config.toml
win_length = 512
targets = ["pitch class"]
activation = "relu"
weight_decay = 0.03
Rows from block 2 of a small sound classifier, named by matrix and row number. Each number is 500 + 50 x the weight over its row's rms, rounded and kept within 0 to 999. All counts start at 0. Numbers have three digits each. After the name is the row's rms in percent of the matrix's.
After each channel's rows are labels from the 100 clips, of 14976, where the channel reaches its highest value: "loudest band" is the band of the loudest frequency at the time of the peak. Only what is clearly more common there than usual is listed. The data: single notes of musical instruments (NSynth). In brackets: how many of the 100, against the usual share in percent.
# conv: width-5 conv, stride 2 (model.blocks.2.conv.weight, 288x240x5, each kernel summed), inputs 144-191

conv.197 097:475391444338537513399507525552527524506529414466572506499481590469541509496461542572581449503506495540502573583470519429547600579555491438451475
loudest band: 250 to 500 Hz (33 vs 14.2)

conv.224 074:448469486474473540476532522497538474500625323548438526521490558598455430572480527585476493513501514419513522485532511447512418425448460443506551
loudest band: 1000 to 2000 Hz (44 vs 12.1); 2000 to 4000 Hz (25 vs 8.3)

conv.50 108:525453459556555499553510592458450520476556435567592467488485455484606509451550449462459486471452418543452361380467503490483512444522487522555467
loudest band: 500 to 1000 Hz (31 vs 11.5)

conv.273 114:530555468405503555486481380518448620497498541498503505411461484514430476456544515530470519448619466451483526475407500510459553578423483464497501
loudest band: 500 to 1000 Hz (30 vs 11.5)

conv.35 103:559551480701597454575484626502484486538526518555588475513511585497414448544545409421562557483529421695504470506404519468463486387529531538471535
loudest band: 500 to 1000 Hz (34 vs 11.5)

conv.168 088:563547470473508562473480530441430532449566607530439541522505390399469459574458595487493488476657519480550540612487563527480384431533576482491475
loudest band: 250 to 500 Hz (36 vs 14.2)

conv.284 081:430532453423512539471499433508625493429476498443465500521405528559460497559450583436560547484526471454522463504458561513491489553387372439484460
loudest band: 2000 to 4000 Hz (26 vs 8.3)

conv.47 120:639538467516418463582497590442469493507454484509555506533522545490585488524555511534463485551411531416529410387528548484550501431461510547427543
loudest band: 4000 to 8000 Hz (28 vs 2.4); 2000 to 4000 Hz (26 vs 8.3)

conv.84 091:482570474571568516474516451534483569498480474531512614549469502526470604337543505518473472446540426468392472421519495486453492427458467457496619
loudest band: 500 to 1000 Hz (32 vs 11.5)

conv.57 105:531438528587488489409477535499486531475484606429523490445554450465489464508481570416460508495578485444552490433500479566482529463448538498445536
loudest band: 2000 to 4000 Hz (27 vs 8.3)

conv.22 106:558450567561461473515472541420527508531462480404561434528590420398479593529514483458511498399490488525526547569478417430512518550504550462513467
loudest band: 2000 to 4000 Hz (27 vs 8.3)

conv.287 104:547549559625507546489459440484434518354444549524461545501398491540569487502502498394582446576587570466479454428419530609520505460487572523524528
loudest band: 250 to 500 Hz (32 vs 14.2)

conv.206 123:518466476534465473489516496444565415430475479523590556468496575437459464480520441502508546487496458519540527433507510378514457539476474575595427
loudest band: 250 to 500 Hz (43 vs 14.2)

conv.285 087:454506480638514481536605512580477488469558486476492541414416464562499502498383484444574441549499589553489531455494477445418477439431503496499493
loudest band: 500 to 1000 Hz (29 vs 11.5)

conv.82 092:537576460545494476483476527454439475555601577499562469459409473471528445435537412447538538443455532555492563581520530520441511559415534472500564
loudest band: 250 to 500 Hz (56 vs 14.2)

conv.128 059:596482555644454616454475518448565527551455561547519510454505418493470533514581497544525616501484435543525494566497559507501433553456563469463589
loudest band: 2000 to 4000 Hz (39 vs 8.3)

conv.65 107:462606497567506522514509560496529486431401561492433549439466438499512472509571510552496534604577547523485605508504587543461660457454413489562490
loudest band: 2000 to 4000 Hz (26 vs 8.3)

conv.80 067:476491454630452532516475494567515586509637534530453537500446485467443496596581420505487469462430487560487517545466531546487488513594523479456503
loudest band: 250 to 500 Hz (62 vs 14.2)

conv.218 100:485368450468519481476469446543501628445455534551536454566488594486471430438466504410493415446466483563506382526548532466498472548577427513537500
loudest band: 2000 to 4000 Hz (41 vs 8.3)

conv.286 099:530418499521597575522468580496492471542613346538515471547444501511402476455518584486509409531487516538388464510504466566497523475534430448604477
loudest band: 2000 to 4000 Hz (42 vs 8.3); 4000 to 8000 Hz (27 vs 2.4)

conv.176 111:447566478518568523586452501481535588354554535474482470502620521487620505445511418503543490532540541496432520428414501406505488488497512402555499
loudest band: 250 to 500 Hz (34 vs 14.2)

conv.44 105:468560535515529582468486573460477495586477536465472523477466476497413670472536510397617513503488458495542468498504528475471557538555455541475517
loudest band: 250 to 500 Hz (34 vs 14.2); 500 to 1000 Hz (32 vs 11.5)

conv.166 103:476553508538471475501499561513448494474585472482428416434498498507549523486549456516576519558503474545585544487529461504436441471465470519520487
loudest band: 1000 to 2000 Hz (34 vs 12.1)

conv.158 095:538496507482512510510461534490560518442706442521540545428586489532487541488345522463380617481519496518502504541438580546488445461468487525493520
loudest band: 2000 to 4000 Hz (40 vs 8.3); 1000 to 2000 Hz (33 vs 12.1)

conv.215 110:516416521517461502480391522520493604395576458476460570479475433465581480523424563458450552492613548522470555419571527562443455490455646519558458
loudest band: 250 to 500 Hz (39 vs 14.2)

conv.130 119:431505515525431474534444430438527523518464503548554544453468426523544508542454509469537539493538445493510471470445469537524570523542519547517471
loudest band: 4000 to 8000 Hz (34 vs 2.4); 2000 to 4000 Hz (30 vs 8.3)

conv.96 121:487489466401505440537538513543509437480571472516408570413466508504600511485475503520537544441509475458617515477502495581521472556475573461527485
loudest band: 1000 to 2000 Hz (35 vs 12.1)

conv.173 085:453631513487481482450438515419514441496541452496461478493497533489528479544483513463530482503495501500447466493465512461514566481521483454503566
loudest band: 4000 to 8000 Hz (27 vs 2.4)

conv.76 100:485526527527485466490444467444509550567505460439490540407392509536456466617505517533495494561442447489473542491506487506480465446481536567518480
loudest band: 1000 to 2000 Hz (42 vs 12.1)

conv.213 112:510479523381454497509530586459492451521441472500451502491466544524516538553549478538486520486433457520555511502521454549463633480519553428475585
loudest band: 4000 to 8000 Hz (30 vs 2.4); 2000 to 4000 Hz (26 vs 8.3)

conv.34 092:532580489574427527599490478451492544458420526541468491431394492356426504511453547527463500563549537489444430507530524521496441501564449482495476
loudest band: 250 to 500 Hz (38 vs 14.2)

conv.71 107:467486551504456492536396451399442407479477595525537478611438463467558504440464461512502510490536493598527454500359481515467583510508517579470478
loudest band: 250 to 500 Hz (36 vs 14.2)

conv.249 100:554472562530550435489595479426598480465510551507506492588468499493449509460518484524515558504498570437471566515479472475460558526423512472476507
loudest band: 250 to 500 Hz (33 vs 14.2)

conv.69 080:469463466442510556556465539432605458536490449521510492475599483398507459452539511418550480429539440413498467449445482464502474538442479456460590
loudest band: 250 to 500 Hz (32 vs 14.2)

conv.45 109:531436505473536481537540369489595469523506475556536543530478556513518521509393520480554579513482517539414542585538551500504535480487528557518487
loudest band: 2000 to 4000 Hz (25 vs 8.3)

conv.265 101:575510487403493570488548440439517622486420512598446515421413465555492582509570446496548454542492466397472506515465573570497500539557482604520549
loudest band: 500 to 1000 Hz (29 vs 11.5)

conv.48 108:495514420382523531510498541537524528492499491541485446467578498476432560564468469571553534485491446450443512470471540498532550545477537490530482
loudest band: 1000 to 2000 Hz (35 vs 12.1)

conv.107 111:311452529428507510445487475544449510485505463494526497441499457477573516445463510538502468567527532542465491562481520427444533446560547529525444
loudest band: 2000 to 4000 Hz (27 vs 8.3)

conv.62 101:500545448495449442392501497482626464448449514404564469483469511464525563480493475562403646599426493546491472487643568569666481551511505559434577
loudest band: 250 to 500 Hz (49 vs 14.2)

conv.19 092:422485513622466567472459454532466459474488544551527611520466498544449475492424648460547537518421511564434483395459523502500548579571440547523537
loudest band: 2000 to 4000 Hz (40 vs 8.3)

conv.41 108:435533449544520491579495490581535472463468550508561520477512483466517503427472436507456515630367352573574470439548464514532449389489452526445467
loudest band: 250 to 500 Hz (39 vs 14.2)

conv.113 107:583540496510471484484527470517470457456468518549550500476391522490544520433436548479495563526454435565509420464457469470518483452507541498601485
loudest band: 1000 to 2000 Hz (32 vs 12.1); 2000 to 4000 Hz (28 vs 8.3)

conv.7 092:539434535468606489487508559538504513485443479475520685444493537543450455549471520497580496573564548485522512470583509544550440496482503475476403
loudest band: 2000 to 4000 Hz (27 vs 8.3)

conv.187 111:463499455573422507532492406483562445618426470516567491597557499500492549457417594532605612510520555519496535475544548568495492475452487500436566
loudest band: 2000 to 4000 Hz (34 vs 8.3)

conv.32 097:591453479555491466585516574487475498415598486487503512529509527526481502434527543490417495535502482478460437451547422496515579523532535515493454
loudest band: 4000 to 8000 Hz (29 vs 2.4)

conv.246 060:443509473477572527558467524436547565468465610522430566560527518477375472448631449504484471424518585411468457568533528379581544521560520469411512
loudest band: 4000 to 8000 Hz (31 vs 2.4)

conv.164 097:442605550526545512549567482501515446529482514580447424454418499509507525541565463488520491441507506571579426516574497535430459439583479495507522
loudest band: 250 to 500 Hz (54 vs 14.2)

conv.61 101:573457490547519562441444504433483520546516455432453604465427563461694540536654547506530449462511521484469490531464379460546406514462532466611563
loudest band: 2000 to 4000 Hz (32 vs 8.3)

conv.152 095:426555410464431451506490454512457470472490554440489494441460448483439525544596578600535526484503534482536563452416503388480585419464572499509481
loudest band: 500 to 1000 Hz (40 vs 11.5)

conv.133 103:470472521577459496474445626491563426485456391508414536428391468560456461589601540530435577466476524391527444494495474460551592477522526627578464
loudest band: 1000 to 2000 Hz (37 vs 12.1); 2000 to 4000 Hz (26 vs 8.3)

conv.278 092:570523512505531501460494414530524527448484504512450507482477472510437562540519502457525514432532435601384548568420430518528446548470556505545560
loudest band: 1000 to 2000 Hz (46 vs 12.1)

conv.182 078:555480594482562502541480452522493510466518498525477535493467586447525501538465551481464489425507465546479405468537432465434477486505463442504501
loudest band: 2000 to 4000 Hz (40 vs 8.3)