config.yaml
model: "sound classifier"
hop_length: 160
kernel_size: 5
rnn_layers: 4
optimizer: "muon"
muon_scale: "original"
momentum: 0.95
lr_schedule: "cosine"
warmup_steps: 130
Rows from block 2 of a small sound classifier, named by matrix and row number. Each number is 500 + 50 x the weight over its row's rms, rounded and kept within 0 to 999. All counts start at 0. Numbers have three digits each. After the name is the row's rms in percent of the matrix's.
Before each channel's rows are labels from the 100 clips, of 14976, where the channel reaches its highest value: "responds to" is what is common among them; "loudest band" is the band of the loudest frequency at the time of the peak. Only what is clearly more common there than usual is listed. The data: single notes of musical instruments (NSynth).
# conv: width-5 conv, stride 2 (model.blocks.2.conv.weight, 288x240x5, each kernel summed), inputs 48-95

responds to: pitch class C#; octave 5; note: C#5; note: C#4
loudest band: 500 to 1000 Hz
conv.152 095:532465507544474475494458488522518483521575417488521533473533489497457495521502562534465532430486458497559541497472440537499473551524511484522442

responds to: pitch class A#; octave 6; instrument family: guitar; note: A#6
loudest band: 1000 to 2000 Hz; 2000 to 4000 Hz
conv.283 103:595509481521467562489495624525535527499480479532435528503477492596435554490562522537513505610325386519534442554558503583495538562488510526484454

responds to: pitch class A#; octave 7; octave 6; note: A#6
loudest band: 1000 to 2000 Hz; 2000 to 4000 Hz
conv.169 099:481493510490503566453570568537467501469473430522360432541551647470444516505557512468455451480491523564495478424467495496534490548507475469550428

responds to: pitch class A#; octave 6; guitar; note: A#6
loudest band: 1000 to 2000 Hz; 2000 to 4000 Hz
conv.114 091:615450540572544486477510517501459521540519394496516515488441525413542535502483457562480469473536438471527501498424499562501499503484452530466449

responds to: pitch class D; octave 7
loudest band: 250 to 500 Hz
conv.71 107:462506465614488489493534514489451515543500441494521543412492468543609495444531463518478625439611477527491469518548464507518422516508412517483573

responds to: pitch class D; octave 7; note: D7; instrument family: guitar
loudest band: 2000 to 4000 Hz; 1000 to 2000 Hz
conv.161 094:495424440590482524477454411478546558408532446536475499425527516486465543453603615486466484471587525544458490481578493587463490391541443550426534

responds to: pitch class D; octave 7; note: D7; octave 6
loudest band: 2000 to 4000 Hz; 1000 to 2000 Hz
conv.146 073:516452395582403424475534468498475593538525558506475442471585451481440540505476540504457500515476607464451506538493471439508444499523517472514441

responds to: pitch class A#; octave 7; note: A#7
loudest band: 2000 to 4000 Hz
conv.77 096:569520475471581496510476471501511483550481539505460462497541447454520553518527466421482490517483446495445506491514443507444525514460512521461498

responds to: pitch class A#; note: A#6; octave 7; note: A#7
loudest band: 1000 to 2000 Hz; 2000 to 4000 Hz
conv.85 104:466483564425543455449503493509436572533471490556527498478472504480428528516530498506528478476573398554650485492457579478432414586466463508475515

responds to: pitch class A#; pitch class F; octave 6; octave 7
loudest band: 1000 to 2000 Hz; 2000 to 4000 Hz
conv.205 128:524516587529423534501510461356511447486501442521495596433513552386505569421475478487508479493396494493519562510464460474525523531461471458466537

responds to: pitch class F#; pitch class F; octave 7
loudest band: 2000 to 4000 Hz; 1000 to 2000 Hz
conv.27 108:419484625488468496571507472607419505405499440513458393445513519486491533551504480523474589564476471469513411493445477450567492525476497389445514

responds to: pitch class C; octave 7; pitch class B; note: C7
loudest band: 4000 to 8000 Hz; 2000 to 4000 Hz
conv.47 120:545523534544595537535506528557420488482492484496472467508478588513501412511474536423388499494460524466394468472480535579501494444499454417587638

responds to: pitch class G; octave 7; note: G7; octave 6
loudest band: 2000 to 4000 Hz
conv.208 058:560380462500503546567470544561435536490479590526422506516459492470543568394442504477472525550449611520467534548442496390426419556485441496436523

responds to: pitch class C; octave 7; note: C7
loudest band: 2000 to 4000 Hz
conv.30 093:504524561475448485417490560480597521492481500501492502479476611450496525582476552550478470466570468602517565491505454498376452617447526557436540

responds to: pitch class D#; note: D#5; octave 7; note: D#7
loudest band: 500 to 1000 Hz
conv.273 114:609487545451456497484519544445472447500456490475525426526540461487491541484443439496511481515451477517404469491485475560565609533473576487491442

responds to: pitch class D; octave 7; instrument family: guitar; note: D7
loudest band: 2000 to 4000 Hz
conv.122 112:523627470423532494552429407514522479515526485508513518481444561445430507549561466528551472454500548551455473509541433351545481517576467599574481

responds to: pitch class D#; octave 6; pitch class D
loudest band: 1000 to 2000 Hz
conv.278 092:473461338511475472465590449532573451508519486536441458430575484536464441551433607433515444497562538567478433522491554541505456502537400495446467

responds to: bass; pitch class D
loudest band: 250 to 500 Hz
conv.197 097:611563475456405480487421497594528492534477359533507518537516552532579541495464557476487551459452498552520443517530511606494610497431541553512444

responds to: octave 4; pitch class C#; note: C4; note: C#4
loudest band: 250 to 500 Hz
conv.168 088:474436495524529546529473536448381510511513487546546440465497469576469454470505385451470466502594541489516563599582404527517576514495498482503430

responds to: pitch class G#; note: G#5; octave 6; note: G#6
loudest band: 1000 to 2000 Hz
conv.214 106:517551424465517456537482511424474486517498487495510476508421557489540478577511498513522462546504605456502480491444428521504454508488486448491412

responds to: pitch class C#; octave 7
loudest band: 2000 to 4000 Hz
conv.65 107:490473493524478490403466589400480509501473462499486514523526510496562467582559597524523503566473499484503598629450433484503471425518480514441510

responds to: pitch class F; octave 6; note: F6; note: F5
loudest band: 1000 to 2000 Hz; 2000 to 4000 Hz
conv.93 114:467487555459512586526512528477516545447526501491468513436515530517534469552528444460502501484457575614582590540492443392387572566494525517485493

responds to: pitch class D#; note: D#6; octave 7; note: D#7
loudest band: 1000 to 2000 Hz; 2000 to 4000 Hz
conv.222 105:494465496492484525525452525483440497487528496516486518486431373467593537509477453446425498528457504510409521468478434555514519567449476525570547

responds to: pitch class A; pitch class G#; octave 6
loudest band: 500 to 1000 Hz
conv.84 091:510490461499549618455494582498528453513489487482465475528433472510478510522498560467520464532474468496546615469519557553517544528467430539528494

responds to: pitch class D; octave 5; note: D5; octave 6
loudest band: 1000 to 2000 Hz; 500 to 1000 Hz
conv.255 073:520515481542539456507491478526479505481494573501579530477628430451433534462438588541457447496586519489595466486517531481484465457508495453476494

responds to: pitch class G; octave 7; octave 6; note: G6
loudest band: 2000 to 4000 Hz
conv.1 097:484530474528430518448563449574477552470466607454478490368574428484621462510449497544467554501406541512478452481516387492513530395409513495537504

responds to: pitch class D#; octave 7; note: D#7
loudest band: 2000 to 4000 Hz
conv.15 112:420493469501479442480505534548588538487528447527477455519452424450517546477441462482458411445495531540466394432575570469468504492515483469535466

responds to: pitch class D#; octave 7; pitch class D
loudest band: 2000 to 4000 Hz
conv.160 111:407490526435562428564527393498495478491505488494456439504552586524402500471476535506550564423501561542461470516577521597436480537475467464415467

responds to: pitch class C; guitar; octave 7; note: C7
loudest band: 2000 to 4000 Hz
conv.107 111:500471428506483522546513602477449480506478446542534488522503537499560462555525580509498553478540506399541633532508521511482506494658512536429507

responds to: pitch class G#; octave 6; octave 7; note: G#6
loudest band: 1000 to 2000 Hz; 2000 to 4000 Hz
conv.119 100:494544461484476408463419453438454493459478446538480465528498493519498505530520469434480507532426496423507594530491542465506469478515514467415498

responds to: bass; octave 7; pitch class G#
loudest band: 2000 to 4000 Hz
conv.245 099:519583566495545516503427410542454519474468470507545465497396460489568536533510531501496521555583535483538513465443469504549582582544469519528452

responds to: pitch class F; pitch class F#; note: F4
loudest band: 250 to 500 Hz
conv.206 123:564531533555598523526500496496476527512488442496485530516632369479467483499498552488509529450454496539620549448516422457630477521521492497452436

responds to: pitch class E; octave 4; octave 3; pitch class F
loudest band: 250 to 500 Hz
conv.41 108:499581607451492577569501424571511515506481476504498593467489540623473450587529571453509488466504549478493452528448482495484516507513513526576414

responds to: pitch class D#; octave 7; pitch class D
loudest band: 2000 to 4000 Hz
conv.239 103:392498446530478485500551433483600505507476466479469566533478394409485476536430591520498528512384545693472474514566481561577518511483495504473468

responds to: octave 7; pitch class D; pitch class C#
loudest band: 2000 to 4000 Hz
conv.150 112:481515497543500524460526527440436567479481358533436474489517470466490524534525631476489422505453530515529454528619533422462507515491506478434478

responds to: pitch class D#; octave 5; note: D#5; note: D#6
loudest band: 1000 to 2000 Hz; 500 to 1000 Hz
conv.196 078:462533523533549480429590517421441559435461511498556407540473496465557535470458407486453484533552454561453459512555430567567537514469487494461559

responds to: pitch class C; octave 7; pitch class G
loudest band: 2000 to 4000 Hz
conv.89 099:480470567467557549492552521454476554506499545440503506595499529516619490467494489568536510506452620522480541410488457468469382598489587444510487

responds to: bass; octave 7; pitch class G#
loudest band: 2000 to 4000 Hz
conv.26 101:431607478451541457420477617529565457501529535451508605539491535467384434574545479495479484551424492562533529501525645550433482477448595493525467

responds to: pitch class G#; note: G#6; octave 7; note: G#7
loudest band: 1000 to 2000 Hz; 2000 to 4000 Hz
conv.108 101:511530436477505447521488530522474465514451466536546451480460508535492458560489557492518492565509505544532534567518639492463603580462487490435448

responds to: pitch class G; octave 6; guitar; note: G6
loudest band: 1000 to 2000 Hz; 2000 to 4000 Hz
conv.124 115:527460521489561501430526485513504462525524488487515519458467629416503541457478522517483506503501434554505503432640504518400453606530467449517540

responds to: pitch class B; octave 4; note: B4; instrument family: guitar
loudest band: 1000 to 2000 Hz
conv.4 101:453542481449497456504499529409469488475523437490602524455497492448420531375554483478514505455481502426473451462505613545552539500518509511486527

responds to: pitch class A; octave 4; note: A4
loudest band: 250 to 500 Hz
conv.34 092:607681583490476450560518533474524504551499506486549595489457518437398539461454435484504558492562476553452463458472483441479563516445565512490536

responds to: pitch class G#; instrument family: guitar; pitch class A
loudest band: 1000 to 2000 Hz
conv.51 115:625629527440559572483504523423485511510492525504529509580561569519465543471553547494466452524467519435504593522639513518408494464493431495426439

responds to: pitch class G#; octave 6; pitch class A
loudest band: 1000 to 2000 Hz
conv.60 117:547633453399495501472542570534500478445523426489407470488490534576469505605525431540463519507422510569498505487469500507462563479515533459496496

responds to: pitch class C; octave 7; note: C7; octave 6
loudest band: 1000 to 2000 Hz; 2000 to 4000 Hz
conv.210 070:564518562506548527488577488449408511564555492477435454489509564514521541560507638451486394558451485484480541555531448436500474490514531440415569

responds to: pitch class D; octave 7; instrument family: guitar; note: D7
loudest band: 2000 to 4000 Hz; 1000 to 2000 Hz
conv.266 094:450418454377518431565510542478512470462482456525540478505455576457536444419499476501496557481454636500530531666494538419521393517540541509409408

responds to: pitch class A#; octave 7; octave 6; note: A#6
loudest band: 2000 to 4000 Hz
conv.184 106:509360489431457527484500474481459500472482470523484579500566442499516650460480529473485513551522453445453556470403560540569474470530525635523526

responds to: pitch class C#; pitch class D; pitch class: F
loudest band: 1000 to 2000 Hz; 500 to 1000 Hz
conv.86 116:472624555408407480413539528546484548471500506509496505398437503563555408504501576512534511527538560449465545503590449421464508535434526452384559

responds to: pitch class G; octave 7; octave 6
loudest band: 1000 to 2000 Hz; 2000 to 4000 Hz
conv.277 105:502421418509503554491540685453471490439524487502591473446476569546590506542482499471499527563520463477509510455567453524475443490426541433519620

responds to: pitch class G#; octave 6; pitch class E
loudest band: 1000 to 2000 Hz
conv.37 109:546587550572477497529402473608457494514509494513522434562466568472509558415410561420542493543529459464549524532530443529532595567553470624449557

responds to: octave 6; pitch class G#; octave 7; pitch class: G
loudest band: 2000 to 4000 Hz; 1000 to 2000 Hz
conv.91 088:475490527626440458547458510554583555530505486493481614425448426494485579607603418581462548537509504429489490442455481483451427513471547576479508

responds to: pitch class D; instrument family: guitar; octave 7; note: D7
loudest band: 2000 to 4000 Hz; 500 to 1000 Hz
conv.74 124:564546407560404566487539471516529500458484444502577538465462522538522484465424510496505523550438584532512400432483489551564553605487481486537530

responds to: pitch class F#; note: F#5
loudest band: 250 to 500 Hz; 500 to 1000 Hz
conv.44 105:458582627456458494531464566461446494527468629504471441524595488454518531499449493530533487556523466511452508442543420602531585445550529474546471

responds to: pitch class D#; octave 6; note: D#6; octave 7
loudest band: 1000 to 2000 Hz; 2000 to 4000 Hz
conv.110 095:499450435459494525521503528502478502403522509479459433544503449512500466501420484479392519570420474593526504414421404565521576511505452449476574

responds to: pitch class E; octave 7
loudest band: 2000 to 4000 Hz
conv.22 106:458490450537567502486539467570459532484560446501502459596525501603518489490525469468544484543526605509522508424537522561429395481506473532491486

responds to: pitch class F; octave 7; octave 6
loudest band: 2000 to 4000 Hz; 1000 to 2000 Hz
conv.156 088:600519689387539565534475445565552478529541465505531541537541420542565442535448507501575432492496470540469546437542479495554498487527445496497524

responds to: pitch class C#; octave 3; note: C#3
loudest band: 250 to 500 Hz
conv.80 067:518426411487460562500509600455494543474509532499550441428388480531630462554530515528488465553626492446540499592449477528473513473506460551463424

responds to: pitch class A; octave 6; note: A6; guitar
loudest band: 1000 to 2000 Hz
conv.138 096:491639425451520542460491476454504487559458489508533498454481550474469522492544536513462490553551386503449397455557500481464484504483473473488470

responds to: pitch class F; pitch class F#; octave 6
loudest band: 1000 to 2000 Hz; 2000 to 4000 Hz
conv.276 114:418520553474584463560521557521468542513450321523505515536489524475436478471463587525501519517482529531544453518462562499454499343456545436511527

responds to: pitch class C; octave 7; pitch class G
loudest band: 2000 to 4000 Hz
conv.253 079:411503502609512476544421498513514532510534509532475530448469500447491545414562474540507562469411501511390452474478449486443473498499562559406528

responds to: pitch class C; octave 7; note: C7
loudest band: 2000 to 4000 Hz
conv.218 100:543565530469460482519498450522504448477512460473482473430530578502492374521533457525441526483554573463503405422427475481540507498500492521401576

responds to: pitch class D#; octave 4; note: D#4
loudest band: 250 to 500 Hz
conv.82 092:529505503524563520532587491427486471461509440472553494567601546578543498451419538443446382461508505510575484469513453569477454598561522450479479

responds to: pitch class C; pitch class F; octave 7
loudest band: 2000 to 4000 Hz
conv.227 115:421369519426586426492504595559588472490532425514488532483497524481525490508456504447492461456483535523536540342543522502492485521548517529470553

responds to: pitch class C; octave 7; note: C7; instrument family: guitar
loudest band: 2000 to 4000 Hz; 1000 to 2000 Hz
conv.209 113:523418421438369509511468484449384451518505472533521513453482594394492500614525431426484514466458579547478464445509538614486516517413470470439542

responds to: pitch class D; octave 6; pitch class A; instrument family: guitar
loudest band: 1000 to 2000 Hz
conv.10 112:546555459586454475482503487532501497485532414462459543448434483534542562412477420429537521550431582533579412484619553442464446486536456533484505

responds to: pitch class C; pitch class B; octave 7
loudest band: 4000 to 8000 Hz; 2000 to 4000 Hz
conv.130 119:422358531489552537504472613437480539491546540465465505503415514500435443513558453561474487541570539556461572455509508521434523523501455431508549

responds to: pitch class B; pitch class C#; octave 7
loudest band: 2000 to 4000 Hz
conv.120 113:401432551497421491505480549498508496465507490536572453519492482410544463522530506568528536465563584407449471419417398533509489536578515457574503

responds to: pitch class G#; pitch class C#
loudest band: 1000 to 2000 Hz; 2000 to 4000 Hz
conv.155 091:426536474506491518505470446520517484478547467508476488522546477517520436550516542574492634576556474495514516520519472563515524480556476511435456

responds to: pitch class E; octave 7; octave 6; note: E7
loudest band: 2000 to 4000 Hz; 1000 to 2000 Hz
conv.219 099:472428408577531516505554513576426519477521463499469466500515484578495438541547512501520539461545377598491515632603392531498666466472432524464484

responds to: pitch class B; octave 6; note: B6; octave 7
loudest band: 2000 to 4000 Hz; 4000 to 8000 Hz
conv.259 071:469576432454477475475452445497471527443474500483425488421487407554504522425483462569447406524599551486533495486505533610582526493480516528492535

responds to: pitch class A#; octave 3; pitch class B
loudest band: 250 to 500 Hz
conv.215 110:456590489455458428388528532514467542494469574491520562504443524405507457468441401527464526570465487496452470529508502443474482432509535514466492

responds to: pitch class F#; octave 6; pitch class G
loudest band: 1000 to 2000 Hz; 2000 to 4000 Hz
conv.200 102:459473426574561541525511509492510499549509568457529447518489515506436562476530514448446453593499477496492406462450677593530464425453482505507578

responds to: pitch class B; instrument family: guitar; octave 7; note: B7
loudest band: 2000 to 4000 Hz; 4000 to 8000 Hz
conv.123 106:551510488518489464519403538421446481461436567505523488459479404525514467504544460429487527546524557425555562509562477512460474490559563550488518

responds to: octave 6; pitch class F#; pitch class D
loudest band: 1000 to 2000 Hz; 2000 to 4000 Hz
conv.68 102:518532483510562541476428540469467522486501588510405506383606519497483468465540433504536492452435523464439510518525438537548431441445491596544521

responds to: pitch class D; octave 7; note: D7
loudest band: 2000 to 4000 Hz
conv.198 085:467520476535501604480496496502487535519500436486473467526447465519509486531546518510497588478473567585515516589585585426486384579451497461417453

responds to: pitch class A; pitch class C; instrument family: guitar; note: A6
loudest band: 1000 to 2000 Hz; 2000 to 4000 Hz
conv.133 103:514508606554538427487551521492482475581519551530419488535464525476548569555476517501463543482525547476456456444520451472373460492423495574526535

responds to: pitch class D#; bass
loudest band: 1000 to 2000 Hz
conv.29 100:529484395482485520517543434516557518535468467470455565570471439450499517448550573476510491478478484470419556551434537535433542511545504545434656

responds to: pitch class A#; octave 6; note: A#6; octave 7
loudest band: 1000 to 2000 Hz; 2000 to 4000 Hz
conv.145 118:575388487446526539516490407462548480493492489514526612486440484409503575565539560557519440527434446450501460505399525556497384396515530526461526

responds to: pitch class A#; instrument family: bass; pitch class D#
loudest band: 1000 to 2000 Hz; 2000 to 4000 Hz
conv.103 105:445409481495469446452522390548489505492493466513447585509504549446632557493479511537598525543463426503555537555366541439441506518450477511514544

responds to: pitch class E; octave 6; octave 7; note: E6
loudest band: 2000 to 4000 Hz; 1000 to 2000 Hz
conv.126 107:481429465482591486424412551566538499575476578510561472547374605495510587500578453480532534457547496518525572557434528547561533526453551536340490

responds to: pitch class E; pitch class F; octave 6; octave 7
loudest band: 1000 to 2000 Hz; 2000 to 4000 Hz
conv.233 108:456514567522582547461478541576474564529483538493527493563379600393462485488509510448578465458492528517569458479479463433491472493513516510554412

responds to: synthetic; bass; octave 5; octave 7
loudest band: 500 to 1000 Hz
conv.285 087:471492553637576532423499568472509496466515488490497473542530494580526584528539510525513572520506490477446526491371577435494532523597559439481520

responds to: pitch class G#; octave 4; note: G#4; note: G#3
loudest band: 250 to 500 Hz
conv.176 111:580564439444598477466527469510483488496528472458505487470480493443577467508532501457574507547621483511553588449435464464508534538453555428455504

responds to: pitch class C; instrument family: guitar; octave 7; note: C7
loudest band: 2000 to 4000 Hz
conv.40 076:469442526523425571430567488512439545537514430505573455535529460462636536577508600489567608507528446526528512478574502485498576518569480498465495

responds to: pitch class G#; octave 6; note: G#6; note: G#5
loudest band: 1000 to 2000 Hz
conv.247 111:567503429411495464506449471425385459527509437521465455599468466442544410516531535540489456502559569456543528552432490507536521514514453482445396

responds to: bass; octave 7; pitch class A#
loudest band: 2000 to 4000 Hz
conv.78 098:492478486505450526489615614455487571501495493461500553435490538456485418548560489548457555548536469558540511527460520485505552448510466487506503

responds to: pitch class A#; guitar; note: A#6; note: A#5
loudest band: 1000 to 2000 Hz
conv.96 121:551538483423466541533436512415500482537496444479521540504459491456530523555502404469417534484479474462477481536474548526488430495503464534484501

responds to: pitch class D; pitch class D#; octave 7
loudest band: 1000 to 2000 Hz; 2000 to 4000 Hz
conv.64 101:506558488587447587511441436506511469469470495517491478436494568533547546392533468476488487455493549572536521496602505583512540608456537469542576

responds to: pitch class D; pitch class D#; octave 7
loudest band: 2000 to 4000 Hz
conv.8 101:508479471474529525493514441471531511532468470536473493524518553429519539452458599456557500508522555534517433474516567606523438529554603515409470

responds to: pitch class C#; octave 7; pitch class C
loudest band: 2000 to 4000 Hz
conv.38 107:440604559537522484527530437529498537486565488532494433482547562509488532442508513425521436546536443477513578539440422399527418542468548437518496

responds to: pitch class F; octave 6; note: F6
loudest band: 1000 to 2000 Hz
conv.269 064:519526533392481501492476534500441554522528501552492458362496664505469525544473473544509545421565532483475502513490499434435507559576474512566471